config.toml
dataset = "aerial photos of the United States (SatlasPretrain)"
horizontal_flip = true
hidden_act = "swiglu"
mlp_ratio = 2.67
num_experts = 8
expert_mlp_ratio = 0.5
conv_stem = true
layers = 14
width = 256
nesterov = true
orthogonalizer = "newton_schulz_5"
epochs = 50.3
weight_decay = 0.03
adamw_weight_decay_other_params = 0.05
Rows from block 9 of a small masked image model, named by matrix and row number. Rows with one number within an expert belong to one neuron, the router's apart. Each number is 128 + 32 x the weight over its row's rms, rounded and kept within 0 to 255. All counts start at 0. Numbers have three digits each.
Before each expert's rows are labels from the 100 images, of 14976, where the router gives the expert most weight on average: "peak at" is the part of the image that holds the peak. Only what is clearly more common there than usual is listed. The data: aerial photos of the United States (SatlasPretrain). In brackets: how many of the 100.
# router: router (model.blocks.9.mlp.router.weight, 8x256, trained with AdamW), inputs 104-155
# gate: expert gate (model.blocks.9.mlp.gate, 8x128x256), inputs 104-155
# up: expert up (model.blocks.9.mlp.up, 8x128x256), inputs 104-155
# down: expert down (model.blocks.9.mlp.down, 8x256x128, transposed), outputs 104-155

# expert 6
peak at: bottom left (33)
router.6:157112119079105127118174103112156108144110123131138138093107104089153174122108180114107128112072130110115166109158115189084100138132136101145163108124147106
gate.0:141115135164146105134139161070131114127142123110075135147226081148111158092164139123205138123097118131123146149077169109150159130121164184139100140083153166
up.0:181087157161178103110101164138116122226170086107140122111110139085109115202140108123095128114158154143171161137161093151144109133156140072149144151145100094
down.0:172065144115145176118150181107090109208096108143192135117157071115104128126105104100066085201121145124127133158127063127082097229126160069139106139153086137
gate.1:084161113182126088134121162132045100124128115126121107145138122105067176147128105113162138088155148098153136131093128137106172103165104164082101107114142239
up.1:130071108133140162120139148140126079122111184068186145109152147119183104125161117177169094082132109134117100172164158148143156086127073153134102088111160097
down.1:136197109148101109119132211128148102126077147099183208083126122194113155138152119102160140132140145133129132128113144147134082101127100116131089113098137092
gate.2:141080123134125097130144145144092168069165175135106155132094133147133151184165116059078147112120130138162142133166125127109135127124133133143154164154092093
up.2:077117131125108084130150101128175115188111114134122104122130096079096098113060132164084106145156182144127190087143136171084128059162134102138158107127181232
down.2:132063090141180111164121081152083151133128164124140126062123160108069116095073156098114144161095120148130141107118061115128146121093085125091157101114142148
gate.3:099128116098142093111137151116121144140135041137123143156081232132061125129098049139112143115098146156142196059139061120096161148114125091139172149111149147
up.3:091155140181117085121129102086056112138107135138120133123170110110141071086122126178140125128151116115110125140136068094147183110127108148154105110165148122
down.3:136144178176219119171082160081094118151136113082173108138105133146191116116123116165106173107150073094115114141121146092112140149114082153138119113125103149
gate.4:160147086130156133112138138116217150112121129154131109141156152129116147096107120136134060152089115119148127140044115198102093120107133156167147120127119140
up.4:082173145112097160107126095102156137135128063140120182103116136118065148126058112154121154142140090173143160145153131096119154127140155175126143173130140193
down.4:110045131100156152184174131112080147116146123109085182080159147172059196104115119151092135154129101214143098154136090098111165127095150141169159103132099208
gate.5:106162135158186072101091152109171162127121139045081141151139082139135157136159163092077158095145149171089078178159078154123116051141141102128123079142100121
up.5:143126096151083166116096160162180110048123148141109101108118134126094106175170087125065158153099167164154176186091100148125118193139083081170147101129112069
down.5:098127163181126140129098143133130075158085100133131136148088120097095113099149103095127126114177121160125167143113108157119105124123128137145154088123167079
gate.6:113187069090121096147145102136133171110152138110112189124169170126117133146088098158086120131158079083192154153080156142129006157116106163125139159119130196
up.6:127164116083131161112164113105148139146128122151192121136107091169106059155174128172111118193148127144129152211133118113165062101086131140098105165161185144
down.6:132138143128110141102129104149222173143142124124136139125085119183114106136095170180114181179162088103108073176168164138132149089150178149124099119142155109
gate.7:111092075149138223136113119116113171064114111133154144122133174082078160141140160184125099156101106100116116179135108149123137195201101091148120109121129116
up.7:145121179114116131129067088141096094148134185173198081097149125128136121128125075133089121182128119123118155117100114093148099154136071096067182131112139116
down.7:133131144077129128092107099143123113134085184158114123106137132073125103118119127147041136170171081103156155138163175124103118155130078150082119119140089178
gate.8:102093164134111133097142155143176105185144121116088107128119168126142122076145094146112158132140177162130120144135181098117101124133181136148059111122120126
up.8:153142137137175105148149120114055153193162147190125145166085115062154106095118122132108109077104100123154151134144085099155183122088174141119113114160119149
down.8:120124142106153151085120167121050161198158136199053111154119144123189164133118085112108082186096075139140207168104138161154157145087129136146137143110097098
gate.9:084166105153146106125137136154111169041104137136086173154121159132128126096085105113175146113151167165192079171125152131138176225159144037127087073122131173
up.9:148073114094132111156172128066146076139167154087191170107120124128126164175110111159174152136135136143092063060155105168116111078072093146110163132193151096
down.9:124121152123109152157185198114159124080114089042189109095158138143077124157136198123136104180112128108143094053088165125188183168073142086107113118102104124
gate.10:151157115102164110135128124089097185142166106138091121102158123168096184165150097161137139155130204148142100160117081118141106103181124140080117130136135113
up.10:135154126160124119144064139091128118170105076163108161164132143146089114153137145035121144093140104128209102144132121119110130072117086158175142186179104196
down.10:117145137094117134182134135229116184137068068111157129115093108139089124131147156078167076147141150114147155171129150095175122070106094120155120070116156154

# expert 2
peak at: top left (33)
router.2:070110119124161139133077179122162110120125104123142066148143106139074110151187143095176023132131104192161094134209102096134113152167136083117110139137143139
gate.0:135171184191114136118077106147148103096123144144143107146169107105068122106117110090080124157102190091121091048135115119093156087157125152126097173079109161
up.0:156090146178110140108093200077128082137139055103132140131130104159193197113154145119145147130132140164087100077111093104103138154119166146127124150123033117
down.0:150116108141119139134121087123095121168151195156202153149140102034176116128090164159060180135140108129161138163110070131149114155133172171104082117201126147
gate.1:125170143150102171136127141181084167132111115097140110111115132116096075102101185133158125149115139101147063141117111107139102165144146061081085119032180103
up.1:148154097101076141106107117127098100135163096131203090098148124142098077087099156099101136140151135156193070118101097126114123100111100135124095109126130107
down.1:137105095152106158187105107162138168090223162054087110108178189156174147131137149150104203135143074134092145095168102116096102179136219126113138060103122148
gate.2:106121133151117113140140185123125124114171188125143138171140121162146128148145138182109096150123111117122151130101157140102134120095161124145133132107145120
up.2:101094122136163129148150082120124085138131110174122129112122152158150035105125129161075160078178157111119105096159136110160100155139056119131140116183170119
down.2:122088158122100141120105092083125146161102160083102106084089128113121165171174129127158132118140124129086132148111124114089082087112109161120131088117091107
gate.3:123143101155116125110116139154170151160115147152105091137080130059092154065140100121107161156111116078114158127099126132131176242104112172137129127152109100
up.3:095098188150103088156144107126144132194122145099148110134106174153065159047134132109124154146098115113139153107124118120127113161153155081179126115107103168
down.3:117151111129160140187098156071098128130118119117133164101107143085147112123166150155153166093168142126124183163174127153088160095098150167164141099138141125
gate.4:119166165140159177152116122095103101131083196217161105167087117157182111137158157133165178103167100172117110112108101139144117135125067213082130144120135135
up.4:169089084148161169099047180147165155159096103082102135083133092148129088155111090058086091174087109150156128168144118165101115192163151126098110077147137157
down.4:163158165166084113103122147147187159120110139109032077153152121150138193115113155174101071115153155100134066137067115125122116151152149097104108115108106133
gate.5:173092092127122178170101120111079122198098141092173126099066082143140214129133124109112119179136081107178120127195111130091108204183115157135081107073132066
up.5:195127131129170195138095142119103121165095151142165099115104106129108178062155135132151156113131116135128119082136154146106139130113133138132088123069108091
down.5:111158124142137065136081131095124128089171178197105119174186133134131146120115098108105070130144206090199123140137143144112113120148136114127109132152115145
gate.6:154174159129199199153137129115119099123100120110127138139107139117133142160079174141156143161138156085125121134114104113117115000149116106163093132165130137
up.6:144127121084097092134141125122088138115154130120099131107102076149096129088129117091130136129138120166119095097097117108159161194061177152101130142113113130
down.6:122178143098179133188154182121114168174126125129097116124077176031195139127148127124121177122103125084092114124087143141120113184128159171124128172163173111
gate.7:111138108117076124117125093124121115093140126106136068117130112154114163180168150111149098104174107131103100145139141096136153126097115118096099151148141176
up.7:139125165119162144174144109132135165149121114103122110114100125066123150093088153120085123116129151135094129143109106150123083099104132113121152144139131072
down.7:076110076149155095138153139131140089122132120103100138152175155125168123115098114163094116128148132125097104147116108048134171101128187126139169112182179093
gate.8:159129117145156162125103148136154113172121133148172117165119102150079218111148148118127093157179125063086077122145152125145131094147139109104159196142133151
up.8:167146124044115087212100070140107057090155121153128083143116135149111168115154138133167164135134121211086083123131135129124070154079130135115119138031101102
down.8:105142185165175074172099179150054155126154163109181092117138142096124144103134131117143166096132107133175112130118128207115153100134136130128154183118164123
gate.9:089162146171144100137105114120085168125115107113098077183193105136112088085169119131138119093147070184102115131137157182132097108130141115145147119115110092
up.9:158214144099134101116116090144118173162162154082125165135128155158166160165146165086075169146123121143147134114112057163078103163075165143129141115153174168
down.9:093090166149160181149126146112105131151114159155139103097152100106053154195157103059105123179128147128177109107147126085074126101105081159133140145077181155
gate.10:149093123199115082114126171129131106112096101108150117165110134117126062148189148110179174126144083138155096117122136082154099174136185171118121114114100171
up.10:142185096104146145140137079095126151158190145159099164113127128102171128111056084164131152182086134134082160131128125120146165129044083057140133117132170121
down.10:089158097163125070099073219128166124133105130149131085139164173196090109154165140141087125191108159123133143085100143120144117055142194148178131111124080095

# expert 5
peak at: top left (32)
router.5:114092120154095102076151164186147146129126137117124140137121122133128138074085100136095189169082126072102136105066108186160155123141118140122081162119100114
gate.0:107117092110107141205153125125209140081129164207160128114097150175118151167148151103107129102118150152118118085143167161097118163188112160145094165079071111
up.0:052136113133127121149121115116079070156133127116119108129179094180139168127169084072138137150108114123132105149077191134152089201199073196140125177093073152
down.0:067129114108076113144091095111105084108128135122126126147141085073153101088121108139103166139162140103106148142178200128131080214111137139138147097165114162
gate.1:172066095141131130161068128159154168137164163106153158125158132155134077156127099143131098109085100176145109123203157137125140130144147181133139082142134142
up.1:139175135057059113134083099173142130154108105124125124102157121174111099102094099122107110152109130113133076152153150115131175147121110176073160106207148119
down.1:087148132172125089149139116191135148118101136147099144134138119150085108097077135133121144173182130148146173091166206080088160124137124176119126113160148064
gate.2:165116079130133136127123186164131124127134112164118177133107099137096122162145096100162098157158156143134146126161145193125169205168094149099132116144159093
up.2:120120112079117111164135211169160180142125139250104132136139113118141149150171107115171123123177138189126143116151132168117134162110113124071121125107150122
down.2:115107061035168121170100139101154178142151102173120165118167127131121113093130104125197135103135159129143128097139133163150166106108126156076129135130109133
gate.3:118079109064124182065138096132163168112153151127108111130114188126100095142138102101093159096131090113162172121160117143100106096165086139139154153131155150
up.3:178152138158124156168143099087060079124114125123109160115117124166122150112110125095131130060142159130091112137117112100139134122098144156135169118103099106
down.3:084095096130103086180125091131127183176160135093133106187145158087117055136164140171131096109162067109201145090149149136111131168128116129109116162079082089
gate.4:139039107155138112111021108133074152127141088144126190106099145101105163181163082138125187149140060168124176121138128062166145142102137148152095095149160088
up.4:070157132131109108159217129111135138133123163099117081133113166099157090137057082125148122157080167031137091140136100155059171134155087144158186154147132147
down.4:137117188142156126077112063120152112074125122168086114073074112147065124160142157139109107158110106205104159172109151158112147124138140094167091127081099121
gate.5:134083142082168165165146062123131128173103146240147138141107132092113141157126124117138100123181176104134163071192082120098154157130094139108137109107124129
up.5:178145157143125147121112171145148118139175135130149124184094119131117081119125131092106103126045123110103110152091149099167095159103182128115104140116129105
down.5:151167157103086152163151074042128170133117182105132128161193111145170151132120115121153154134158141125172098173175170083093180087149147075137108125113123162
gate.6:125081127099091109140153166172036143149132180064112143158136129164063195124105103144152164188188126162170075127043141133162128089110116102204121137167123138
up.6:095146106156138113145136090084145145101127057120131060162126159136164109086109118150112071139193138114117120075124110148119155203162102126100109173150070139
down.6:062105089132088119142108122098166089109117106084125160162107152105166092135095096131109150130138129146129104149140134133131190178140138171033137118121090098
gate.7:137097125125104164144079121117114109255114110179115134158121142053102143116194110127126088127215182068154083180090095137105127140118142113079120155127126122
up.7:088095124092149145107116105114165082202098105137150138170121134085043178177158134092080144106122103129155148168146135107107146075100111094096139138121089074
down.7:159128096088127105166151074093174132113158144130135152124088113132132099143175139110164129174085160214123091134134176158092173109147120145096143172150115069
gate.8:135126123104105146078177123094126134074126110090117114099078113171076089084147080152138169085164099084104118127139131106102148191137155213095090120097144125
up.8:161101082160133150146163161121081100086132089111071150097107090149137108143161139161119136108113153095108118166162092089101164174167154164104169086132183190
down.8:201126120161144168114137159042135109120139150135101067083114160117137155136132167075087160119092123148120125172089084153142119131126154111190150132105116174
gate.9:148076124075150153094114103131129154099087165173214120109127132133156081129176109127163181130136160163122121145069148109119112092140172093147091177160118124
up.9:170187170099128142098096087172140132074127164117188102113139098144183137118144097148162148120119130209116122191038147158130103100146135077148118164194124110
down.9:117120052173112117168150147085200095038123122152204138079139135073189152108105134138092162112120124066133123151122111100097139141146169111105166145178117112
gate.10:145141142115231110122105167094101133120177108153196124157140140200100103087141143132095049115155092164115228143124103115126177090165172122174110158127102137
up.10:102132142044147107111120128110095158110114151117081184147143121101158154113148140115159052135187144119142169122113091113153128142121132067119125147061122106
down.10:089125094113127128157136204094153093070204061113190110155100153106158168105121132157152088149093105172152112101140122136127124110179175126089154127114119079