From a checkpoint of a small masked image model: width 256.
Rows from block 11 of a small masked image model, named by matrix and row number. Rows with one number within an expert belong to one neuron, the router's apart. Each number is 128 + 32 x the weight over its row's rms, rounded and kept within 0 to 255. All counts start at 0. Numbers have three digits each.
Before each expert's rows are labels from the 100 images, of 14976, where the router gives the expert most weight on average: "peak on" is the class under the peak. Only what is clearly more common there than usual is listed. The data: aerial photos of the United States (SatlasPretrain). In brackets: how many of the 100.
# router: router (model.blocks.11.mlp.router.weight, 8x256, trained with AdamW), inputs 86-171
# gate: expert gate (model.blocks.11.mlp.gate, 8x128x256), inputs 86-171
# up: expert up (model.blocks.11.mlp.up, 8x128x256), inputs 86-171
# down: expert down (model.blocks.11.mlp.down, 8x256x128, transposed), outputs 86-171

# expert 0
peak on: crop field (56)
router.0:096125137177140139115131138106151163134136102106162086088116096171110120147170132148204204159133110130152131186095142143094152104145124176106085127196103109156166129182125114092153050088104151134124129148100113151177156164140080146075120125177106173128138140
gate.0:157136118122120163149147093161153190203120069135091132146145093132132076137149077151147131143114125146156156160137124167128139152130142128151002114129134130193130166106120120133104083094113112101145107138073138108113105138118123168091111156149059146155140111
up.0:153142142110099166198152114144137098180051150152121136056107164115151089126109125190163155178146097076172137109157103131058115161090062108179123177139204181148154115122031092152146159136117180222118098094127127116111144114100098161158104138102148158141121131
down.0:120117115093145114132117057059143135146136145196083070160206126105159112149175101151134142135117096152021117148121144091135140186077109111159126131183123137158090147114108120159088099137102038076147142152135124082095125092108071184104066165144140136098094143
gate.1:194158154078146150119096157126146106129095175105086135115131092108086144086123146182090110109113136128158178117142142166130159072162102097099094139146114142189159201126168096160058213149044129133137168143086094137135109102108106203171103092155140150136119082
up.1:077162147119114131150147108142154096124098133078171142132148104106144131079126138150155101119098105114135119102102122096121147126159118136125119183100163123113123143102078144099177179126190136079100168130117189102102118136129184077216130176132104122107100110
down.1:137154151132145134127108123121127120080094112125164123113108120140113084061157189169108076119153078167191130095066163216107136156151065130132135188103159132160162184104114082109091207109079131113150155145094125154119147136094153127149093116135161136123111059
gate.2:160129166142103187151076195120183120108134126118081129185142131136065109060084143129173122142140176142116188100132124146170104120110097107105170123091084147192148130107057085087181104135115106158163145160144160135163153107174164130146134074141138083104155163
up.2:093159106124076135111152096117075176084076114134126131082064121102163158168151143072115113124164113121139075121121106110100197146132124122118152145122167075132151112151150114113117160158158143114156155130105163143110159101117193080091132154097160138091109109
down.2:157140102124131108118127143133088138173100147119151120184128098076129146089062104090170085052118162122106118133174101081162118051129137140066128162132082113133117051125130110100130094145112120113150136166147157159138179118207140131129093169144156103126118113
gate.3:100153129128106183170134182189179181152095153181100174200130118099110146181108090130121153115162166124153114100062163138128120105126119069151101119136054172090077135133111102097142068079116126116106199117114165151129104160133116171181124063125153111179138141
up.3:129155159194143154111140150173169130159068094115129109207084109130098113123109108205090142089158136140147100115136149127151087143101132133136086101140058159097066141139115114133150109111194107181106169070122123143126100125142102124187122169156127155197127183
down.3:143124091113153136130111151116143094085149145107070079102118092117136131125152157112156184136088098084119109134125100136142131076094158146105089158142153153116154097131206175119114189110134143122096069100140105065148107121133104235062092131106150093098098133

# expert 3
peak on: crop field (35)
router.3:088084090168161067121111112088134138124146131126094150159123092117135114112139143150136099130120066091093132087127129158105089146092121108180189127076100142130162168029160115037138102160129148132102126123151145126215127163127073156155151111170144158094142158
gate.0:093094124179091113147134091105164155079159161169094150149123154098066150134108103134130145125163130120079140137095165181150177160111123125119116094186101098115147122171040109106134171130096110078157124086142107163156116122152176119156179159102137104098111166
up.0:118108067178091145102104174098145140102166128097119204134096119110082142175147214123159093106163137092127113123121112163075128135150150135098085115143088115074137093106145109124051112107105148053133137112140136191191139103162139064054131142063113097126148160
down.0:135146175077193161101125116047087087148086101148136091146110140140098121126151088136128129097086113089072157090168154144143074154149092137140142087121089110104116219137069175150139133120139142101138124111157089078109146108170168161134136152092164156156134136
gate.1:137146140089120134143067175079081113171105126114115092126126095115163182087132129064121172166157159102129169126103129226169119107132146174141180125109182080142101231111166158123179168096129100130119094139109119072133096097120136101239137087097108104158175070
up.1:133135061139130127125159135029169124140189102136125129146112164153101164111134167181190065167138193142155132118189091144133130158155142167162114111180123145215111146153149173199066055163099183105092100068128155131169108114113177123076180096125121120145133062
down.1:159122172150185107127092127180145146114137124132116138126134097136060184096140137101113135077090138097157123119140150060105098114121139075158168127140088162139126087130152072161144138163150058151175160146129070154153142208150098108122141123142073124107149192
gate.2:099147179098159131159165127174120150084106175126152124152101145131207071126178133111108146168169116143181102128092141126105130163068119119159046153079174113149136097178071121123135086129061128115152068140128144153081129114049154078122131085126140092153133069
up.2:157139101080128110108133115174147089155123124159158152087176083134067124167109128135172083133155158153151152147137108148130100148136154162133128147143169165149146186134211117141151171156191152136096136120132046084126132117172110142094067128101038137130159131
down.2:090134091108097162087120139122142149127171145097183147132135153142035105132180165141128116121161154123119121099153104129089071153101177155169064133124116059140120149087133167117176091129212095130162163070140127109128172130175101147091156155134082159088127113
gate.3:137089111113105069159137125121158165128094127080126088129116156122120140082089182120026147127135098164117133130131123142066137121136076109089154139182106124134121088134107108201127122161122137022086152057125116146121133069149178138126108156191136098119150135
up.3:126098080094105144148099098051121155077174109143113132125100093130154110078133135120072140115127074151114157107161103142091123137089151126083147088132110135137072091119138145162031096063127123112114135124168085196109081122086142126138143110127122161129100138
down.3:133111136134177131136126129167111160167136193148081184119146123137200059138147120158152108179130137149134112138103112145172121110092145162140059156109099086125125162120154236122145143145114171083069102146201189119112124093134072092116088093118142110133168086

# expert 7
peak on: crop field (31)
router.7:156148127093139164107146138116176146094089097166155061137167133129122067141184175103164139088128107128156112159136099192156169099165152106104128131196127093127137176167100127099105122100099129161132121175133097163149113161135134104130146096157154080111105072
gate.0:043123088079110108094177092146141096152128133138096161150206126201145121077104104142092162104166118085101170107110086123108176137154097125133158114090145084113120140072183107188139113125115142128146118167086117121136115116150095139066136116255076134134178142
up.0:111135092124105107104239121137108154117122180127082121155137140166164114103116107182059155164158145179119122136112123127120143155123146141119138123120122126122169117079129155117129143146162070124129136146081155134128095120169132117074127140176128119164157125
down.0:124133114150151071107115143128175161109230141130101073169130126074136133080142201142182160152083088180105063070133140169159090125111179153105112089164097192158119144155117121110081128084124105197139137133117067170199128133140153100219211137144178115124172100
gate.1:148128176099094109156128078117125156132119129130140074180091138126125123158081125153092144139144140178080118129125129113213162169186181095130128112175170144126122049112151123139109087151139115111118084112152138141071112155128127055141166171086074148137146142
up.1:119098125126118133111155088107133171136132114148172125123180130151140144140120118161120153133116131200099179118124107181152210137221128157129165090160085155081162154091221100126073143137141105154092085135145104113038104125184119111118136119128096134129133152
down.1:155132146120129131116132100135090130055108109113110138170136055043119147125120135158118137112151125079153145106107173141107081063114079203127103131113053097145156141091058144110121161143091134134188155143117195088103105153081115155166143134124106151159115131
gate.2:106145145142150124179138167139156125123205146159075117147030152185123082116119131148174130127154131094085169115153160078169096143093175143138116109156099158146148117148095101094185116127099182071152079165108119127193188146159110105110136110072127131170122108
up.2:147174120049090119089158048197080083144139115152150126110061141094151130144105098126121103121142127169145143109122169125135110159088069101157143136135152074095126199115162138122072147131134066128147171201124133160115095127122163183119143117184123216106101197
down.2:122139070095085153144108103106158141119152101146165105094114113091141152111132100159151115161115002187177157096169050051138136217136146091119154111112048107141088138145158096139097080109167072103160140105110134118142096165123129132144151139162141189082136105
gate.3:136161103076123193100094123145181059133139118117209172173120121135124136127133078141095075077143159098142121120180136054099133152111090123136101136095124179161146084123097120103132117138174146157094144062159134119108197146109122117172141161136136056130154231
up.3:114119150203085122117111127166109135101169125131073146176116110143107096112127141126193159075144098146158147142161149147140150177123190150107118111115082136106089171149097147164198140112105126165150146099105140134114093104151114164117174041098182152128160051
down.3:124072112135114147158131135108110146148077182116147158103125122162130134175080193145157073120148166141107192087113140143132150119157113149111146060155170119116114198128094122116186124132119127097086135050115120107057066139077145095145119076140165144083154060

# expert 5
peak on: building (43)
router.5:064069138182120127158113138130099146178093141130111143101137156131126217151088102094106113159151164154121143131133120092120131139131136109133150120125160143119094096154130135130159081108144116142147144094132189091107108057154202124105117110160141169154183131
gate.0:080074106159128066117157151129089116114092140115121150119098046104083136125156161132111104195150089162099088130143120143076058081103114113128112119099120108234133195114153151102171161111114131152096092150134134093131129101173110115124123156129162191067101208
up.0:145096111152122093171108105090106160129083131112177106105147056109113172096091255167089110173155142145143127099157108074108156090109121131136137096124158147226107163132174158092155113149103079112079091051085136144164138129159169078113152121162096128121087113
down.0:191130157111131199135110186064154159124133117122070168097108129152125157144161098105129121129149123137174132111130143131151112139163074179100099146146124171100102076180108094140095080134154123132102112172113134146071112107144150128094117063073128089123131143
gate.1:123136121127145134133134115115087183126158132093148149114071167155133107133119066112054139112149114155133091105045160138101103098161147116075114144114131155090139134145129138106087114144096134122170168158148098137097126108125171114150090179042146126137079197
up.1:108199143087155143131139117123139086127095147155150130145170136157142150099113147159088111141118117109144175127208118136123170106136158148212074198147177135105145135124067113139101076142142120127078073156068154131093139144137100152096137077087127194150128072
down.1:066129125127101096119150084149182142158115145121143128110130134130094132139180164146117149155102130126121154111113153184133154164117150136087141188126174141101156205123117159106105101110079131048165130173154187150115134146137115097113120138127188126094121132
gate.2:105151167144145105132071114070115131124090117083116097196169130119102065078086083126143140065142079105105146132080128122162067103137140129142121135145198144153080194125138146135097056119111120124169092125129121103148128147099070188048117099198142073174134090
up.2:100152102100095140104107080091116087122164123071159139173207093053150094154157151109231101121141123123102078164087146157130086115123142161134131141106118130137110115116113181131129094100117161122182094082123084076091128160037119078127181127177146121189125131
down.2:123141046126137111087109117132126116108104147131093052124060157112085140140093082140112154080125102168149139139102116124189167049122081167130123132077175188126137144189062070152116120102161136119174143224116131142187127115129118119135148086179165137127167109
gate.3:170118081136148155144116136136137068091177143106158139130143124133074113061153124118055093086101087137081189072106084193094082133132116121190148121075147143141156186170120151171155137144179102084146114096145182173134135165102071150173088179102123170115192103
up.3:116118191098149138144113144138085124138102165140099103137146165060158181128106148155159171140146129158158128146163146147094154163145160107149105105161127180121084128080132096116036114105046159201169143068092057120156053110132164138183155120171118155130069155
down.3:123165142124148068118139096145185085110083141141144083107143126134128095094116182156146126045158118110138170111125154150130175121170122136130131126179151123077100126121122081146128110129131148164106103133131065181148099069182125084168108115145106162129108134

# expert 4
peak on: crop field (44)
router.4:100075099126138097098169120144151134114162114150137111100144116136177051149162170147068130122150103150086143135135168105115150157177164090073081118151094063120118116137161120125193067144123107054096118126163143120157144120125124096097065133173127103116112116
gate.0:154152136065095220208144145103125114127167108107107101146050140109156126102098152116143180120164108125129122118154138102108149181122133142123125159167132130152120166155147132172130113132136151060100135158172129144060176007136202106130121116094133142094135147
up.0:078145132094085129142102128107136130087152109141141104090067119150140132091124088114106141152108070133133074130124104087109164145147188117119159166154130112149116113129169102161096093160153153137165145096213172074050124157145208104158129139086105116153181166
down.0:150176141107160112111101183119091105151121152137125122133141127130133091122235143120094087096115174183125155148121101133128125055127103126108150094100102133121086032125146115117137121088137116090130106147149102107115150080153155140129061138142147104102114099
gate.1:116188105122136127125164096206149149130157157134134123133123161116126137149182148058151132124177130144145132130107131078187096131106142131111142136156111211117071104114074124155162105205116108133136109127129157157083143176148185146117114169122134100170168093
up.1:186142161130255131095166147147159130135149127131068000129142116124111063107121150109106108103142112159101121130087109092119140134103131143166180114100112162119120146137146128127093171144136148148186146107080145129125154128115150113043120115066116101109108148
down.1:138140121113165148132099214132103118120100118188116150155165165125120082130127132132092139160117218080141151073128116163095163107129112123143153111111110133111175198140144142151162145144114150134103143133135084152140086128161116157204099130076104102141135224
gate.2:080126072162064159093069137145079159157176129135100176087128075127122155125089130098095098178141137132094071117133089103173113103162129096064141137066106083098140165137140125159109162133167137129100121077143126098083148098086108106142168143147083097111113114
up.2:183118148074156104181162143149114137142051118139118104135081144160153108162188105163138166103142151120146143147109150176188072136098130199174176149097099142098151133125111148135104139039104142150128103194105170152110112138160101109117059130026153143083112109
down.2:150179134127128146134134134193136122116129118100162074148129149125104123139152122056113082145113097129165146099100125101076197167144068078172139107080128103106116161098168102151130156103134179108114111105121129121040131113142140187174151167125136100072125136
gate.3:148107162145109133168195141124099113172085110080142122127085149122169159137123150162136119100085165131091104198155100082151149133123153126090174125133124040149182077117089123091151168111104121113126087109184144144167164135174076155100148165120193151189152140
up.3:114156139077083105163132137117178077123089109147125166168087138106146051146097148121161143083145085086065125129147094080156115143116174065141105163134112153155111138117114078114120163213180127128116145074062105095141104073137142140152134140147156133095146140
down.3:116077100134110107131129113180062093155108103126133151108145153107134112194102143133150155154134092111137194198107134077142103164105120189139096136152114150149138150074134095112138098094085171083105152151066158171125108147151106165133084109144120033154135141